python train.py --translate=0.06 --norm="batchnorm" --init="kaiming_normal" --epochs=100.7 --weight_decay=0.02
Rows from block 3 of a small multi-label image tagger, named by matrix and row number. Rows with one number belong to one channel. Each number is 128 + 32 x the weight over its row's rms, rounded and kept within 0 to 255. All counts start at 0.
After each channel's rows are labels from the 100 images, of 14848, where the channel reaches its highest value: "peak at" is the part of the image that holds the peak. Only what is clearly more common there than usual is listed. The data: aerial photos of the United States (SatlasPretrain). In brackets: how many of the 100.
# convs1: 3x3 conv (model.blocks.3.convs.1.weight, 96x96x3x3, each kernel summed), inputs 0-95
# convs2: expand pointwise conv (model.blocks.3.convs.2.weight, 384x96x1x1, transposed), outputs 0-191

convs1.1 [130  57 110 125  99 138 109  74  76  93 119 173 114 117 176 103  71  82  89 126 110 172 158 123 137 106  86 106  94 182 109 139 143  76 139 108  83 148 161 110 150 119 153 124 149 117 118  75  80 100 125 118 122 187  52 109 133 110 150 121  83 107 127 115 107 127 128 126  74 119 112 120 146 133 193 126  97 165 141  99 112 175 132 177 118  60  50 109 129 174  88 160 117 142 113 147]
convs2.1 [120 114  93 110 163 151 122  93 121 123 189 125 162 126  97 181 119 124 156 132 140 108 135 139  97 141  90 102 161 110 117  87 159  87 192 148 141 118 109 121 176 132 182 185 114 151 118 113 124  92 103 121 123 143 132 135 136 106  96 199 109 126  92  96  95 101 162  99  94 102 101 163 105 157 113 130  88 129 139 132 143 121 156  89  90 117 150  97 137 118 115 109  55 160 175  80 115  86 249 121 123  95 104  92  62 141 127 107 148 111  79  88  87 155 118 143 188 117  89  71  84 136 139 119 141 159 150 113 192 126 131 130 147 149 124 112 136 147  90 115 141 138 153 169  54 161  84 114 100  98 172 107  99  72  85 105 167 146 154  99 198 119  68 138 127 113  52 190 146  83 153 178 108 158 184 167 132 116 120 168  88  74 143  96  92 125 112 167 131 129 132  94]
peak at: bottom right (33)

convs1.85 [154 133  16 114  19 110 126  67 134  94 137 112 102 150 121 131 150 155  98 147  96 147 149 124 159  68 120 123 141 106 100 140 152 118 102 128 116 146 152 112 157  46 178 104 110 137 160 118 127 119 121 116 159 138 133 162 142 151 167 124 122 147 153 160  83 154 107 121 138 148 146 108  87 168 124 147 123  98  88 149 110 150 116  85 151  95 103 129  77 181 125 156  31 136  81 131]
convs2.85 [151  90 100 127 123 116  96 131 134 166 126 141 155 157 169 124 113 196 173 132 125 116 164 173  77 167  35 129 119 144 120 141 133 110 131  81 128 116 156 115  98 146 155 134 137 119 138 125 158  89 151 144 138 135 111 118 160 114 127 104 138 108 120 138 153 233 111 141 128 109  85 126  75 148 162 162 144 166 114  88  72  92 164 115 111 134 100 117  80 148  67 126 123 119  95 130 156 146  91  76 122 151 113 100 117 134 108 128 138 175 114 140 152 160 123 152 126  76 150 158 124 105 153  98 128 188 132 124 177 131 120 131 129  96 147 121 106 119  71  76 193 140 105 121 132 114  81 114 122 137 119 140 134 125 119 122 146 141 109  37 113 172 159 110 158 113 123 127 126 132  85  88 181 120  97 149  66 132 170 100  40 108 118 141 106  94 133 137 151 127 138  89]
peak at: top centre (31)

convs1.72 [ 79 137  92 103  85 135 171 181 151 166  77 100 170 125 174  89 108 137 191 106  99 127 112  97 145 141 178 113 134 144 103 145  93 157 156 125  78 108 157 158 121 127 100 101  89 176 130 141 136 169 165  91  82 112 140  66 168  75 133  87 175 153 162 161 147 113 176 140  97 142 144 146  93  95 100 145 205 153 116 158 156 158 133  71 141 133 127 140 120 185 133  68  95 138 157 124]
convs2.72 [137  93 139 140 132 213 174 107 152 109  64 140  88 102 144 161 241 108 114 138  98 158 102 158 127 145 116  88 123 122  95 136 167 102  90  90 179 115  74 111  90 118  62 141 126  61 145 136 115  94 120 110  81 117 107 133 182 154 114 161 156 149  80 172 152 168 110 114 115 122 102 101 115 141 137  65 163 139 146 162 144 141 137 164 109 136 114  85 133 162 135 115 134 124 136 193 122  88 136  93 153 110  99 160 126 111 113 122 169 107 176 108 172  92 146  54 150 155 138 129  82 132 144  84 108 145 134 103 117 180 135  66 177 106 188 161  96 116 150  90 124 162 138 167 123 183 170 174 122 128 131 159  66 112 152 113 145 157  86 147 160 159 150 119 107 114  94 146  96  98 146 136 155 149 148 113 147 181 174 148  93 116 155 197 168 151 119 135 141 117 115 177]
peak at: centre (32)

convs1.43 [146  99 145 138 141  99  98 117  97 108 142 133 170 109  90 101  89 126  67 143 155 129 129 144  98 123 154 126 132 164 158 108 144 139 172 123 153 116 178 156 111  93 121 192 186 102  64 191 168  90 135 113 120 161 109 140 137 130 129 151 144  94  44 184 105 119 181 123 126 195 122 101 136 181 118 115 157 117 137 119 150  87  71 229 109 138 141  66 126 136 102 135 134  96 164  96]
convs2.43 [ 77 136 129  93 100  95 147 152 189 166  88 149 169  71 103  97 135 114 118 112 135 164 188 138 232 117 165 172 110 176 118  63 114 136 150 115  92 182 186  87 146 105 162 155 115 166 109  92 143 103 121 106 124 129 151  88  95 118 138  94  92  98 124 171  79  76  85  81 139 122 125  80 171 113 139 139 161 149 102 102 167  92 158 125 203 123 123 116 113 116 124  92 177 117 131 129  85 161  98 100 118 159 153 125 165 172 148 101 120 108 161 144 140 133 114 134 119 131 104 113 114 140 149 218 143 126 164 165 129 129 128 144 154 106 137 128 189 150 187 135 184 138  77 153 123  95 101 128 127 149 101 106 113 120  66 172 127 126 124 123 159 144  57 155 173 113 171  85 127 112 145 208  93  87  68  68  97 102 116 137  99 144 120 180 108 164 121 139 121  88  78  88]
peak at: bottom centre (50)

convs1.50 [169 131 121 126 136 117 131 182 134 189  98 156 151 139  96 168  86  89 155 120 151  59 100 140  69 106 108 124 101  53  61 110 141 123  57 153 131 128  89 156 111 178  99 142  13 141 110 151  79 124 140  99 154 135 140  62 115 156 111  72 126 133 116 112 144 125 184 177 131 106 123 130  82 137  95 109 113 104 131 167 103 154 144 114 121 114 147 150 122 170 143 111 128  94 103 118]
convs2.50 [ 90 149 147 105 107 107 134  97 160 110  79 100  81 123 122 142 137 143  83 133 128 124 144 137 104 129 107 114 148 114 152 125  70 100 157 133  90 131 136 185 122  86 177 133  88  81 141 149 132 104 169  58  96 152 151 159 181 174 137 110 149  81 112 104 148 122 133   0 126  95 147 140 156 175 113 147 131 126 145 123 160 166 127 139 119 160 179 107 145 151 103  95 127  95 179 102 179 108 129 150 113  72 114 146 135 140 138 124 115  91 138  69  85 106 165  94 141 119 127 139 111 140 161 113 151  84 167 164 122 149 138 116 163 115 137 134 141 193 159  70  92 121  88  99 158 178 180  64 114 107 119 172 106 143 158 152 173  88  90 132 106  90 133  63 119 156 157  97 109 143 150 174 120 129 136 113 129 147 146 164 123 183 102 134 193  94 144 192 155  71 160 168]
peak at: top centre (32)

convs1.87 [123 144 138 123 149 141 126  93 146  49 127 119 130  51 137 118 114 133 124  51  98  82  99 155 145 163 140  77 124 113 147 143  78 121 110 115 130 128 151 120 140 170 142  89 126  45 109 127 132 148 131 177  73 143 144 121 141 124 135 109  97 107  81  55 142  50 144  94 124   6  95 144 118  92 123  97 108 135 131 125 111 121 166 103 110 149 125 148 127 151  87 117 127  66 141 146]
convs2.87 [153 153 111  97 172 123 160 109 132 129 123 130 135  56 153 146 119 164 172 123 154 118 151 167 164 121  54 108 107  57 167 145 123 111 139 116 119 171 131 105  27 105 157 116 137 118 123  82 156 170  41 119 193 104 109 137 145 109 106 124 129 118 125 103 101 139 100 135 111 188 189 176 115 154 117  81 191 141 136 120 113 138 209 156 102 105 107 150 155 101 122 115 103 115 109 155 255 122 105 141 106  99 157  90 110 157 116  91 117 172  89  98  83 118 142 116  91  78 117 140 115 129  85 126 148 137 155  76 165 135  83 114 151 140 195 206 140 145 205 115 100  75 141 133 120  86  78  68 129 134 133 142 139  99 163 157 155 189  89 136 161 121 127 105 125 145 129 127 185 117  60 110 141 164 111 163  96  85 121 124 116 114  79 159 117 116  72 113 166 151 116  89]
peak at: centre (28)

convs1.10 [139 140 128  93 160 129 124 158 140 114  57 147 138 121 129 119  86 125  87 155 103  50 110 146 110 151 217 108 180 102 118  87 137 115 101 123  99  88 148 114 113 174 115 157 106 167 130 165 107 149 137 182 102  74 138  53 146  90 126  42 183 102 109 153 141 137 152  87 104 153 124 126  97 101  91 129 129 146 147 144  89 112 149  47 104 103 138 105 131 141 146  78 136 140 153 181]
convs2.10 [123 131 147 120 125 166 150 126 121  93  82  28   4  82 136 143 139 150 107 116 137  87 110 107 101 128 105 124 150 140 113 151  83 129 111  96 164  89 100 125 101 156 131 105 160 142 138 121 157 124  60 118 119 181  93 148 167 154 125 142 130 163 110  85 146 140 159  63 143 148 131 177 148 174 157 121 163 194 155 168 112 148 120 136  90 101 171 151 135 156  78  48 106 165 192 199 115 125 121 139 121 168 107 194 147 107 110 137 133 126  97 120  63 165  57 129 154 137 106 110 111 179 168 115 115  84 194 142 135 167 119  84  97 106 131 105 122 133 129  61 110 150 202 130 121 166 181  97  92  93 147 118  68 142 149  97 112 137 109 141 141 115 125 127 189  77 158  98 119 152 163 137 174 130 161 134 125 176 129 108 123 140 139 162 165 158 138 106 170  90 211 139]
peak at: centre (38)

convs1.88 [ 79 105 100 116 105 122 108 165 110 100 131 119 122 103 154 112 124  75 180  96 111 111 101  30 144 140  92 114 117 112  71 120 145 140  74  92  32 124 136 173 176 126 152  97  85 138 123 119  90 126  79 118 108 115 114 169 109  93 163 147 118 114  98 119  73 108 134 155 114 120 117  93 125 133 150 130 108 143  71 111 176 100 157 211 114  93 118  83  98 125 104 167 111 107  59 114]
convs2.88 [ 61 122 156 176  99 146  88 155 114 108 139 152 131 114 129 131 194  79 127 114  98  91 169 115 154 131 113  83 121  99 118 142  62 114  84 106 179 120 209 110 123 123 116 138 145 104 118 160 107 143 142  96 142 112 152 128 116 148 158  48 132  61 176 121 139 185 107 126 159 118 107 181 201 115  99 100 134  84 115 124 112 151 173 135 126 147 183 132 143  46 208  78 191 111 186 130 124 133  85  92 116 131  99 122 162  81 148  97  92 140 179 125 102  87  93 118 112 180 177 141 115 161 124  95 120 135 103 131 129 106 142 127 166 121 164 142 159 131 180 144 120 161 140 146 132 176 136 188 112 166 139 131 113 122 136 134 166 181 117 107 220  93 156 108 131  83  81 133 137 160 148 143 129 129 161 137 112 133 106 163 192 130 180  75 172 135 134 139 124  82 113 115]
peak at: middle right (30)

convs1.30 [141 137 123 134 163 144 145 168 151 158 166 175 132 141 161 143 135 124 112 136 142  60  32 110  95 156 151 132 112 160 163  78 137 126 175 137 153 183 116 172 109 164 166  65 143 170 138 152  70 127 145 162 117 142 128  72 148 119 113 129 177 152  89 182 140 112 151 154 152 157 201 143 123 107 121 130 123 111 143 120 129 144 174 132 152  39 166 155 140 140 122 174 143  99  70 172]
convs2.30 [129 170 107 154 147 172 168 113 137 123 125  80  46 136 142 119 145 132 168 170 142  49  81  78  92 137 114 131 153  74 148 130  93 104 118 142 113 117 128 140 104 169 163 122 132  68 176 163 108 143  86  97 122 127 152 111 180 143 170 150 128 154 130 126 134  97 154  97  80 171 113  70 128 147 133 147 159 109 175 185 140 147 201 128  88 112 110 176 167 102 150  54 132  65 128 140 149 114 168 129 126  62 100 163 128 164  78  80 154 142 155  93 137 132 106  62 175 149 135 152  66  90 161  97 113 142 151 139 132 151 149  79 146 110 126 147 120 156 124 118 138  58 104 158 122 114 166 140 107 116 110 152 134 111 193 110 116 133 102 126 127 171  69 153 158 145 104 116 138 147 161 139 176 199 154 131 106 144  63 145 131 154 121 148 202  87 126 153 172 166 138 164]
peak at: top centre (28)

convs1.31 [111 120 101 146 123  86 100 134 107 143 103 119 115 113  74 102  85 154 129 115 113 193 152  91  74 143 156  91 143 131  93  95 125  71  94 133  75 102 117 161 116  99  87 103 147 176 105 109  90 103  77 117 125 116 136  50  76 136 159 134 150  91 152 164 125 121 132 128 106 166 215 128  72 117  99  98  73 154 145 150 172 101  82 191 109 155 128  51  98 110 130  96 107 123 131 129]
convs2.31 [120 156 125 117  63 108 170 141 119  59 115 151 143  56  74 138 156 116 146 161 146 181 166 102 120 147 110 167 109 160  86  59  90 120  91 123 148 144 106 156  97 136 112 102  76 113 151 144 100 103 165 152  63 123 107  95  87 128 185 111 160 115  94 135 111  72 142 112  79 134 145 158 125 105 102 129 172  52 128  95 108 125 223 175 146 112 149 108 142  75 129  86 125 131 123 123 145  82  90 111 138 124  69 132 172 132 171 135 100 170 145  98 130 101 177 132 104  69 129  86 128 154 129 119  93 146 155  96  95 128 128 163 162 114 171 140 158 133 171 188  95  78  92 111  86 149 134 143 167 116  98 144  83 208  93  94 190 138 168 155 119  96 161 201 104  76 149  87 163 131 143 159 112  90 177  69 102 160 169 101 103 142 173 118 129 185 121 121  81  97 117 133]
peak at: centre (29)

convs1.45 [143 114 109 121 128  67  45 166 121 121 165 110 105 113 155 101 138 105 105 142 100 128 104 131  87 134  99 120  77 132 110  91 110 116 120 141  97 169  98 120  76 102 182 140 148 125 100 131 156  61 118  87 138 143  96 151 148 122 180 173 134  84 105 195  63 110 137 124 119 200 121  66 118 127 164  79 123 119 132  91 107 102 100 135  89 115 110 104  68 115  61 169 101  73 126 161]
convs2.45 [ 57 113 150 128  99 177 151 150 169 142 157 170 149  83 165 118 112 101 132 125 145 177 151 105 182  86 137  98 110 124 113  97 110 130 131  76 127 155 148  81 131  93 124 145  78  81  90 104  77 131 109  87 128  92 161  96 103 159 106 137  92  65 168 151 109 121 102 126 162 123 160 129 204  88  96 113 166 115 141 121 157 113 155 104 134 181 141  88  82 130 180 160 175 123 142 113 144 123 104 115 149 156 139  93 145 115 164  52 103 164 129 139 113 119 116 103 170 160 114  84  77 159 212  98 120 124 158 113  98 109  93 145 202 105 141 155 141 182 166 156 177 171 129 111 128 101 125 118 134 179 133 125 124 101 148 110 122  89 135 194  80 149 150 150 109 104  61 165 143  89 123 204 180 133 108  82  38  98 123 179 137 132 134  91 137 134  57 113  99 113  95  48]
peak at: top right (46); bottom right (27)

convs1.84 [101  98 117  95 103  79  72 114 107  83 151  70 122  95 129  92  99 127 126 123 124 187 130 127  77 140 124 118  87 160 123 110  97 152 140  89 103 153 146 157 144  96 201 146 168  96  72 169 147  65 137 153 124 131  95 145 160 138 123 151 129  86 125 148 112  76 122  64 129 121 102 108 128 115 142  68  77  86  93  90  87 109 104 206 102  99 120 111  86 140  67 136 109  76 163 133]
convs2.84 [ 84 118 113 170 106 106 131 110 105 101 177 164 142  66 255 108 149 113 152 168 108 153 110  78 180  84 145 144  97 122 112 113 161 104 129  78 122 124 140 117  81 122 128 120 108  90  53 114 118  75  93 129 128  96 150 163 100  85 141 203  89  28 118 103  72 104  85 128 175 139 156  91 140  85  98  70 152 124 111 103  77  93  97 132 117 106 133  89  86 161 166 134  89 101 177 127 133 145 120  87 137 169 116 121 145 125 160 111 138  93  95 153  80 141 141 126  74 152 167  89  80 142 102 129 125  95 169 120 150 158 109 103 130  94 189 123 150 135 156 113 164  92  85 170 146 114 124 108 113 155 104  95 130  88 139 145 153 115 159 137 124 115 142 172 179 159  97 187 146 162 140 125  91  96 117 119  88 109 136 207 128 110 153 121 116 175  82 165 167  97 115  73]
peak at: bottom right (36); top left (30)

convs1.5 [127 151  73 101  90  96 102  81 147 115  91 107 139 126 116 138 129 142 135 161 104 110  99 129  92 139 123 110 114 153 127 110 110 124 110 147 131 142 158 146  75  75 139 155 125 102 126 185  70  80 122 115 144 214 156 125 160 128 130 153 160 117 158 171 135 127 132  80 121 175 137 145 130 111  92 121  90  78  23 136 112 126  92 174 109 114 128  53 114 162 112 155 118 140  14 138]
convs2.5 [140 103 151 173  82 155 148 161 141 191 159 152 186  74 146  98 157 139 118 101 116 193 167 139  85 159  89 117 130  90 116 160 141 129  92 100  92 152 144  96 130 123  91 122 111  54 142 123  63 103 179 109 177 166 116 149  98 180 166 134 168 102 130 198 118 193  93  84 144 104 114  74 118 109 109 117 145 114 124 146 108  73 114 130 186 152 133 104 100 130  76 109 120 110 143 141 134 115 159  94 152 148  92 122 167  89 221 120  94 178 128 139 155 119 175 158 114 151 192 114 140  65 155  95  72  59 157 118  95 106  85 158 133  72 173 118 129 111 150  90 126 132 139 149 116 166 102 131  91 154 197  96 104  78 122 165 189 173 156  77 147 177 133 126 144 106 118 159 157 135 120 118 112  78 142  94  98 101 166 119  96 130 175 173 125 117  85 102  97 127  84 100]
peak at: bottom centre (29)

convs1.37 [119 126 132 129 133 130 154 141 131 153  99 141 179 144  86 153  97 136 181 105 127  88  84 140  98 141 138 150 111  69 124 107 143  86  75 126 137  95 158 115 155 126 152  89  53 109 120 132  67 142  86 166 137 124 142  71  95 139  59  59 120 133 153 102 145 147 143 130 148  62  99 139 109 169  56  83  58  92 138 156 148 152 166 120 154  64  96 103 107 171 140  93 128  97 129  89]
convs2.37 [118  81 162 157 127 115 182 101 191 116 163 121  99 107 123 151  99  70 169 164 125 103 138 141 148 176 141 134 127 105 133 165 128 141 108 208 113 114 103 110 158 134 139  85 159 109 147 162 112 206 130  50 149 147 159 146 147 159 159 163  63 120 151 120  71 121  94  76 134  77 122 151 182 170 101 123 128  98  99 150 165 127 127 160  73 120 132 154 131  91  84  70 128 105  90 103 146 170 131 100  96 159 183 195 114  72 137  98 128 172 119  94  97  88 143 132 172 103  85  97 126  92 169 115 119  89 147 119 158 128 116 152 173 130 188  84 161 131 103  95 152 124 140 127 142 153 169 115 127 139 163 157 119 109 153 139 108 125 103 136 123 108 112  87 120 144 163 167 118 216 112 166 155 173  92 217 101 135  79 103 179 100  93 162 120 124 151  89 139 110 151 172]
peak at: centre (30)

convs1.53 [149 117 133 131 142 171 183  60 117  78 176 127 154 122 133 140  97 124 166 136 109 145  79  93  97 125 129 145 142 155 103  58  91 144 130 110 120 128 133 196 126 144 129 205 137  62 128 154 149 164 157 169 124 143 119 185  69 100 104 136  92 150 155  57 118  99  84 148 138  87  81 121 136 131 103 154 149 168 113 138 145 137 161  54 175 129 110 165 145 167 163  91 107 171 153 117]
convs2.53 [126 112 106 129 178 130 164  88 138 150  64 100 176 160 160 219 118  93  76 108 120  95 114 111 135  76 164 168 106 131 103  92 124 137 142 118  65 177 138 165 113 134  69 157 119  96  93  93 123 151 118  96  91 140 123 103 170 103 128 101 177 168 110 108  75 132 117 105 159 146 151 150 147 159 159 118 104 126  95 153 128 138 124 143 159 112 171 105  99 115 166 149  96 138 183 181 118 129 130 106  81  85 162 134 140 113 105 128 104 176 160 114 114 105 123 115  76 118  76  77 215 160 161 145 155  74 187  94 151 121 127 102 111  89  80 119 138  93 113 147 132 191 156 134 114 180 125 145 157 155 122 188 100 142 113 150 127 123 124 151  97  93 125 129 162 200 177 142 129 183 115 106 173 147 159 160 106  82  81 132 109 111 153 184 147 102 121 134 133 189 125 131]
peak at: centre (38)

convs1.44 [118 155 148 117 195 144 164 144 149 167 143 158  79 172 162 143 156 121 112 153 167  60 146 131 137 161 100 104 194 110 169 118 179  98 115 139 168 158 152 113 115 160 173 110 125 192 161 109 117 143 177 151 163  66 154 136  35 100  92 168 138 141 153 163 156 155  86 133 141 183 149 160 141 138 145 140 154 122 110 125 141 155 148 137 156 125 101 137 138 111 140 165 157 151  43 171]
convs2.44 [111 145 104  95 159 128  99 226 179 121 120  99 140 116 101  73 138 208 130 105 106 110 111 165 108 157 126  82 150  48 128 157 117 125 131 128 144 112 100 136 136 135 118 151 116 111 170 133 129 168 152 171  99 183 108  61  96 157 152 134 149 143 121 176 153 142 112 161  99  72 140 106 118  50 186  93 156 120 131 144  97 112 101 151 158 100 148 167 124  75 190 104 122 135 128 147 103  87 155 127 137 128  89 160 117 120 162 116 152 134 111 104 122 117 141 129 106 166 179 131  82 137 124 104 105 161 160 178 109 130 166 119 136 133 147  72 156 154 111 128  71 159 128 100 158 121 149 177  69 199 171  98 179 147  69 100 102 170 129 140 169 196 124 117 102  97 149 120 174 105 178 170 169 119 119 112 123 155 120 100 104 200 123 159 127 170  97 149 177  91  76 115]
peak at: centre (27)

convs1.42 [140 158 167 129 149 154 149 128 147  82 145 116 140  80 130  94 123 105 145 111 149 171 143 135 156 154 122 104 104 149 153 104 118  84 175 155 131 120  96 124 173  93 188  93 157 114  42 152 192 125 106 141 107 130 159 131  89  58 132 133 161 131 164 176 140  78 109 171 103 125 147 161 166 162 182 109  96 130 127  80  91  90 117 158 125  80 117 192 125 155  68 100 134  48  93 125]
convs2.42 [ 99 186  46 143 145  99 126 134  77  91 153  79 153 119  83 161 126 100 151 139 174 143  96  75 169 124 115 116 154 107 172 122  78 127 140 142 103 143 117 105  88  87 128 174  97 173 157 117  64 111  83  61 151 157  97 180 150 100 128 120 132 115  72 124 104  83  97 132 110 132 148 159  92 186  68 113 108 149 114 177  68 133 131 132 130 110 154  95 167  84 177 172 136 136 129 162 163 103 133 199 109 106 151  77  90 155  60 100 162 179 114  78 127 166  91 128 121 124 145 155  76 175 141 138 156 123 142 158 128 120 117 130 165 156 151 157 144  60 107 111 134  89 129 113 141  84  97  89 156 140 156 158  96 165 113 177 178 152 123 157  89 136 110 185 154 101 131  59 180  74 118 104 144 145 111 151 104 100 142  72  87 121 151 125 161 120 141 146 118 200 108 126]
peak at: top centre (29)