{
  "dataset": "aerial photos of the United States (SatlasPretrain)",
  "image_size": 24,
  "avg_pool_shortcut": false,
  "optimizer": "adam_atan2",
  "epochs": 100.7,
  "lr_schedule": "wsd",
  "final_lr_fraction": 0.01
}
Rows from block 5 of a small multi-label image tagger, named by matrix and row number. Rows with one number belong to one channel. Each number is 200 + 40 x the weight over its row's rms, rounded and kept within 0 to 999. All counts start at 0.
After each channel's rows are labels from the 100 images, of 14848, where the channel reaches its highest value: "top examples" is what is common among them. Only what is clearly more common there than usual is listed. The data: aerial photos of the United States (SatlasPretrain). In brackets: how many of the 100.
# convs1: 3x3 conv (model.blocks.5.convs.1.weight, 96x96x3x3, each kernel summed), inputs 0-95
# convs2: expand pointwise conv (model.blocks.5.convs.2.weight, 384x96x1x1, transposed), outputs 0-127

convs1.6,225,172,240,234,121,241,220,180,196,225,232,244,242,172,180,190,226,212,267,146,204,224,238,230,102,159,152,193,205,156,154,153,240,202,184,195,198,199,201,264,162,149,214,207,255,207,245,105,172,197,266,168,156,197,152,256,167,160,230,192,243,210,206,289,147,230,160,229,191,236,144,93,208,214,214,306,171,237,204,210,281,179,177,167,210,234,223,169,226,228,187,198,225,166,176,199
convs2.6,209,159,222,213,225,167,187,222,205,199,139,252,227,229,221,126,213,239,252,162,163,178,236,200,31,190,236,254,202,258,173,241,179,139,266,230,240,174,191,201,230,181,209,205,158,221,184,246,182,250,213,275,201,174,201,116,180,197,198,145,161,266,261,214,218,182,187,253,243,261,244,208,163,228,260,292,212,208,203,205,167,225,207,174,166,191,203,187,209,284,257,148,157,259,198,187,197,227,266,184,196,192,204,158,209,97,216,182,155,213,268,186,217,197,241,273,184,174,212,152,164,201,199,212,188,207,227,226
top examples: building (99)

convs1.29,201,235,215,156,217,150,221,190,252,171,245,187,225,155,215,213,192,242,136,170,289,195,190,142,238,221,155,230,203,226,218,225,85,137,196,258,172,159,197,183,165,215,174,205,167,175,211,264,237,167,222,261,132,216,228,205,198,132,107,164,247,206,167,229,195,119,190,210,250,203,260,195,229,174,215,225,280,245,213,154,256,185,175,179,154,248,225,123,155,201,177,221,175,237,198,268
convs2.29,181,161,209,199,170,181,190,224,157,102,204,187,167,241,225,225,253,272,194,218,241,229,209,206,118,192,226,134,217,243,249,229,190,263,228,151,102,239,171,189,193,250,209,177,167,157,224,181,144,176,193,172,111,265,183,162,220,227,219,239,197,172,263,245,234,220,263,167,240,218,248,163,278,239,210,165,290,198,200,212,208,276,220,292,267,201,162,167,180,177,283,185,162,212,177,177,201,172,219,192,140,188,247,236,179,150,258,204,189,300,201,246,177,175,195,200,187,227,229,183,197,168,283,224,149,236,201,286
top examples: building (92)

convs1.24,202,194,240,236,181,233,95,238,219,251,193,213,188,217,174,217,222,183,180,198,184,236,181,222,125,202,126,177,175,188,237,177,224,173,146,233,177,180,134,127,209,205,197,172,213,168,147,261,200,170,186,113,188,209,186,266,144,135,240,153,207,214,194,190,152,192,204,200,192,273,229,199,126,267,164,204,165,256,186,259,182,184,124,138,192,164,192,99,187,190,138,192,223,112,150,190
convs2.24,234,189,170,242,201,166,145,178,261,255,258,257,226,167,215,279,234,202,154,203,217,259,188,183,166,180,216,176,232,134,184,215,280,199,192,226,282,193,238,135,126,203,219,207,195,229,169,203,189,189,225,238,226,172,151,224,252,273,198,223,220,141,187,212,244,174,164,148,187,179,238,225,173,231,196,213,163,197,208,183,152,182,133,228,148,283,191,299,137,193,194,177,248,209,187,231,190,220,114,194,160,215,312,180,161,188,179,208,274,174,192,193,203,205,184,239,170,188,157,233,122,206,197,260,246,214,259,198
top examples: building (75)

convs1.74,250,170,235,191,228,271,186,181,219,188,253,270,198,242,172,207,302,204,201,205,196,249,216,195,191,187,272,229,193,174,178,229,137,167,251,215,232,314,230,272,170,175,213,271,183,163,275,237,213,285,204,172,159,183,236,240,131,228,151,228,207,177,232,208,225,259,203,213,186,288,255,128,225,205,188,214,174,248,234,250,217,216,204,159,271,207,222,183,205,222,249,160,194,237,217,236
convs2.74,203,185,205,211,170,197,126,241,208,216,191,120,220,255,231,221,246,248,227,225,194,241,184,182,179,211,217,198,173,152,233,154,210,194,220,177,158,214,192,278,173,212,237,169,215,146,200,203,113,198,234,259,195,83,167,134,300,196,245,265,121,188,184,200,119,225,210,183,251,219,229,137,134,150,145,218,171,198,193,245,131,237,194,259,297,188,146,158,192,236,213,224,257,211,189,205,181,221,189,138,160,289,156,237,226,178,186,231,246,175,195,169,242,186,151,288,200,177,178,191,129,196,175,178,194,171,224,127
top examples: building (94)

convs1.3,257,182,199,228,135,197,181,273,171,192,176,205,192,176,198,128,194,216,179,186,169,248,215,202,189,190,148,213,152,151,212,136,266,177,205,239,165,191,233,229,203,116,224,228,221,168,244,238,237,174,207,239,130,248,237,137,174,165,217,202,187,259,185,236,218,194,232,142,179,266,291,110,152,167,210,256,141,222,202,227,156,220,168,203,154,197,166,143,114,266,131,222,203,191,133,205
convs2.3,214,127,134,200,230,205,193,261,202,212,237,254,219,151,250,263,214,193,123,180,213,281,134,214,190,222,243,160,153,240,181,144,203,232,250,206,208,201,156,203,180,204,247,140,218,214,142,235,205,172,233,210,149,149,192,221,219,268,183,191,250,172,220,219,191,176,143,179,134,152,208,195,224,203,149,168,144,233,200,166,235,181,131,267,209,206,145,307,122,199,215,132,153,207,234,227,199,311,130,176,146,212,256,210,159,171,221,241,236,238,190,174,191,222,164,236,186,148,145,193,148,211,203,319,212,232,195,201
top examples: building (81)

convs1.42,207,215,185,175,145,258,157,202,189,184,170,229,182,170,171,236,220,220,205,258,167,148,162,234,188,117,164,183,37,195,174,196,206,189,208,142,220,194,194,155,165,110,161,233,230,281,157,202,198,238,222,179,201,193,202,187,210,89,195,206,238,209,161,229,209,189,228,295,210,232,232,188,256,210,183,250,265,190,215,164,246,184,118,188,262,185,165,191,261,176,180,210,221,178,182,168
convs2.42,174,159,232,178,188,284,148,212,175,241,170,264,250,192,153,215,252,248,220,148,208,235,252,208,117,226,226,196,167,223,181,228,268,160,188,218,142,262,187,264,175,147,190,160,213,221,222,215,236,188,129,209,107,192,261,176,224,285,142,199,212,176,212,132,231,123,167,234,196,213,136,204,195,216,188,159,249,214,201,223,287,240,177,234,215,172,174,148,171,218,216,117,185,227,162,175,183,189,284,163,195,210,239,149,196,117,272,326,206,189,213,143,183,160,150,243,198,234,201,186,265,209,166,203,229,211,190,240
top examples: building (89)

convs1.59,189,234,247,130,147,196,257,186,177,243,218,252,226,101,170,193,237,255,258,158,213,138,232,165,133,197,210,201,110,170,263,188,151,177,149,178,239,209,196,194,196,214,212,255,184,207,157,147,207,252,222,235,140,226,196,202,155,183,208,168,223,206,237,232,192,254,176,185,238,244,194,104,222,165,231,235,158,174,157,100,189,156,158,186,267,215,156,185,219,138,128,189,185,219,159,193
convs2.59,173,116,183,192,273,177,218,181,191,265,208,289,229,189,290,188,228,215,244,163,201,189,201,212,212,193,208,216,152,220,214,182,193,170,224,223,229,213,121,176,193,112,291,192,192,232,266,164,156,229,198,165,221,201,173,166,131,189,228,208,215,173,227,192,164,160,182,182,202,206,188,226,138,236,205,221,168,203,178,251,214,237,168,208,163,199,177,244,140,182,214,216,182,255,160,213,169,212,140,189,191,309,192,222,152,122,224,186,208,219,153,171,268,266,205,232,147,145,269,227,206,213,128,176,178,188,193,243
top examples: building (77)

convs1.61,149,196,232,171,168,199,145,194,160,231,116,180,188,168,148,182,215,165,262,130,123,255,141,123,177,192,148,148,166,178,159,169,129,124,190,171,207,221,251,257,232,223,95,167,115,172,237,190,212,141,210,188,172,193,189,225,247,201,136,247,200,212,152,225,237,162,232,237,164,183,207,167,164,183,182,224,173,188,118,198,218,217,155,204,166,205,225,211,141,185,165,181,202,207,197,124
convs2.61,193,152,272,143,225,215,232,234,193,191,183,218,172,287,215,203,209,213,198,142,189,187,237,240,231,204,241,140,190,192,179,175,177,172,173,187,198,235,168,244,170,210,192,162,254,214,128,191,180,160,232,267,228,189,166,222,232,185,174,147,265,217,133,188,170,188,186,215,189,177,236,185,128,183,293,213,247,271,163,124,233,231,194,203,135,230,170,169,195,203,229,250,210,172,207,186,164,229,243,239,216,52,312,157,223,237,238,180,213,166,228,187,183,220,188,195,219,190,190,161,129,185,194,167,233,230,130,173
top examples: crop field (53)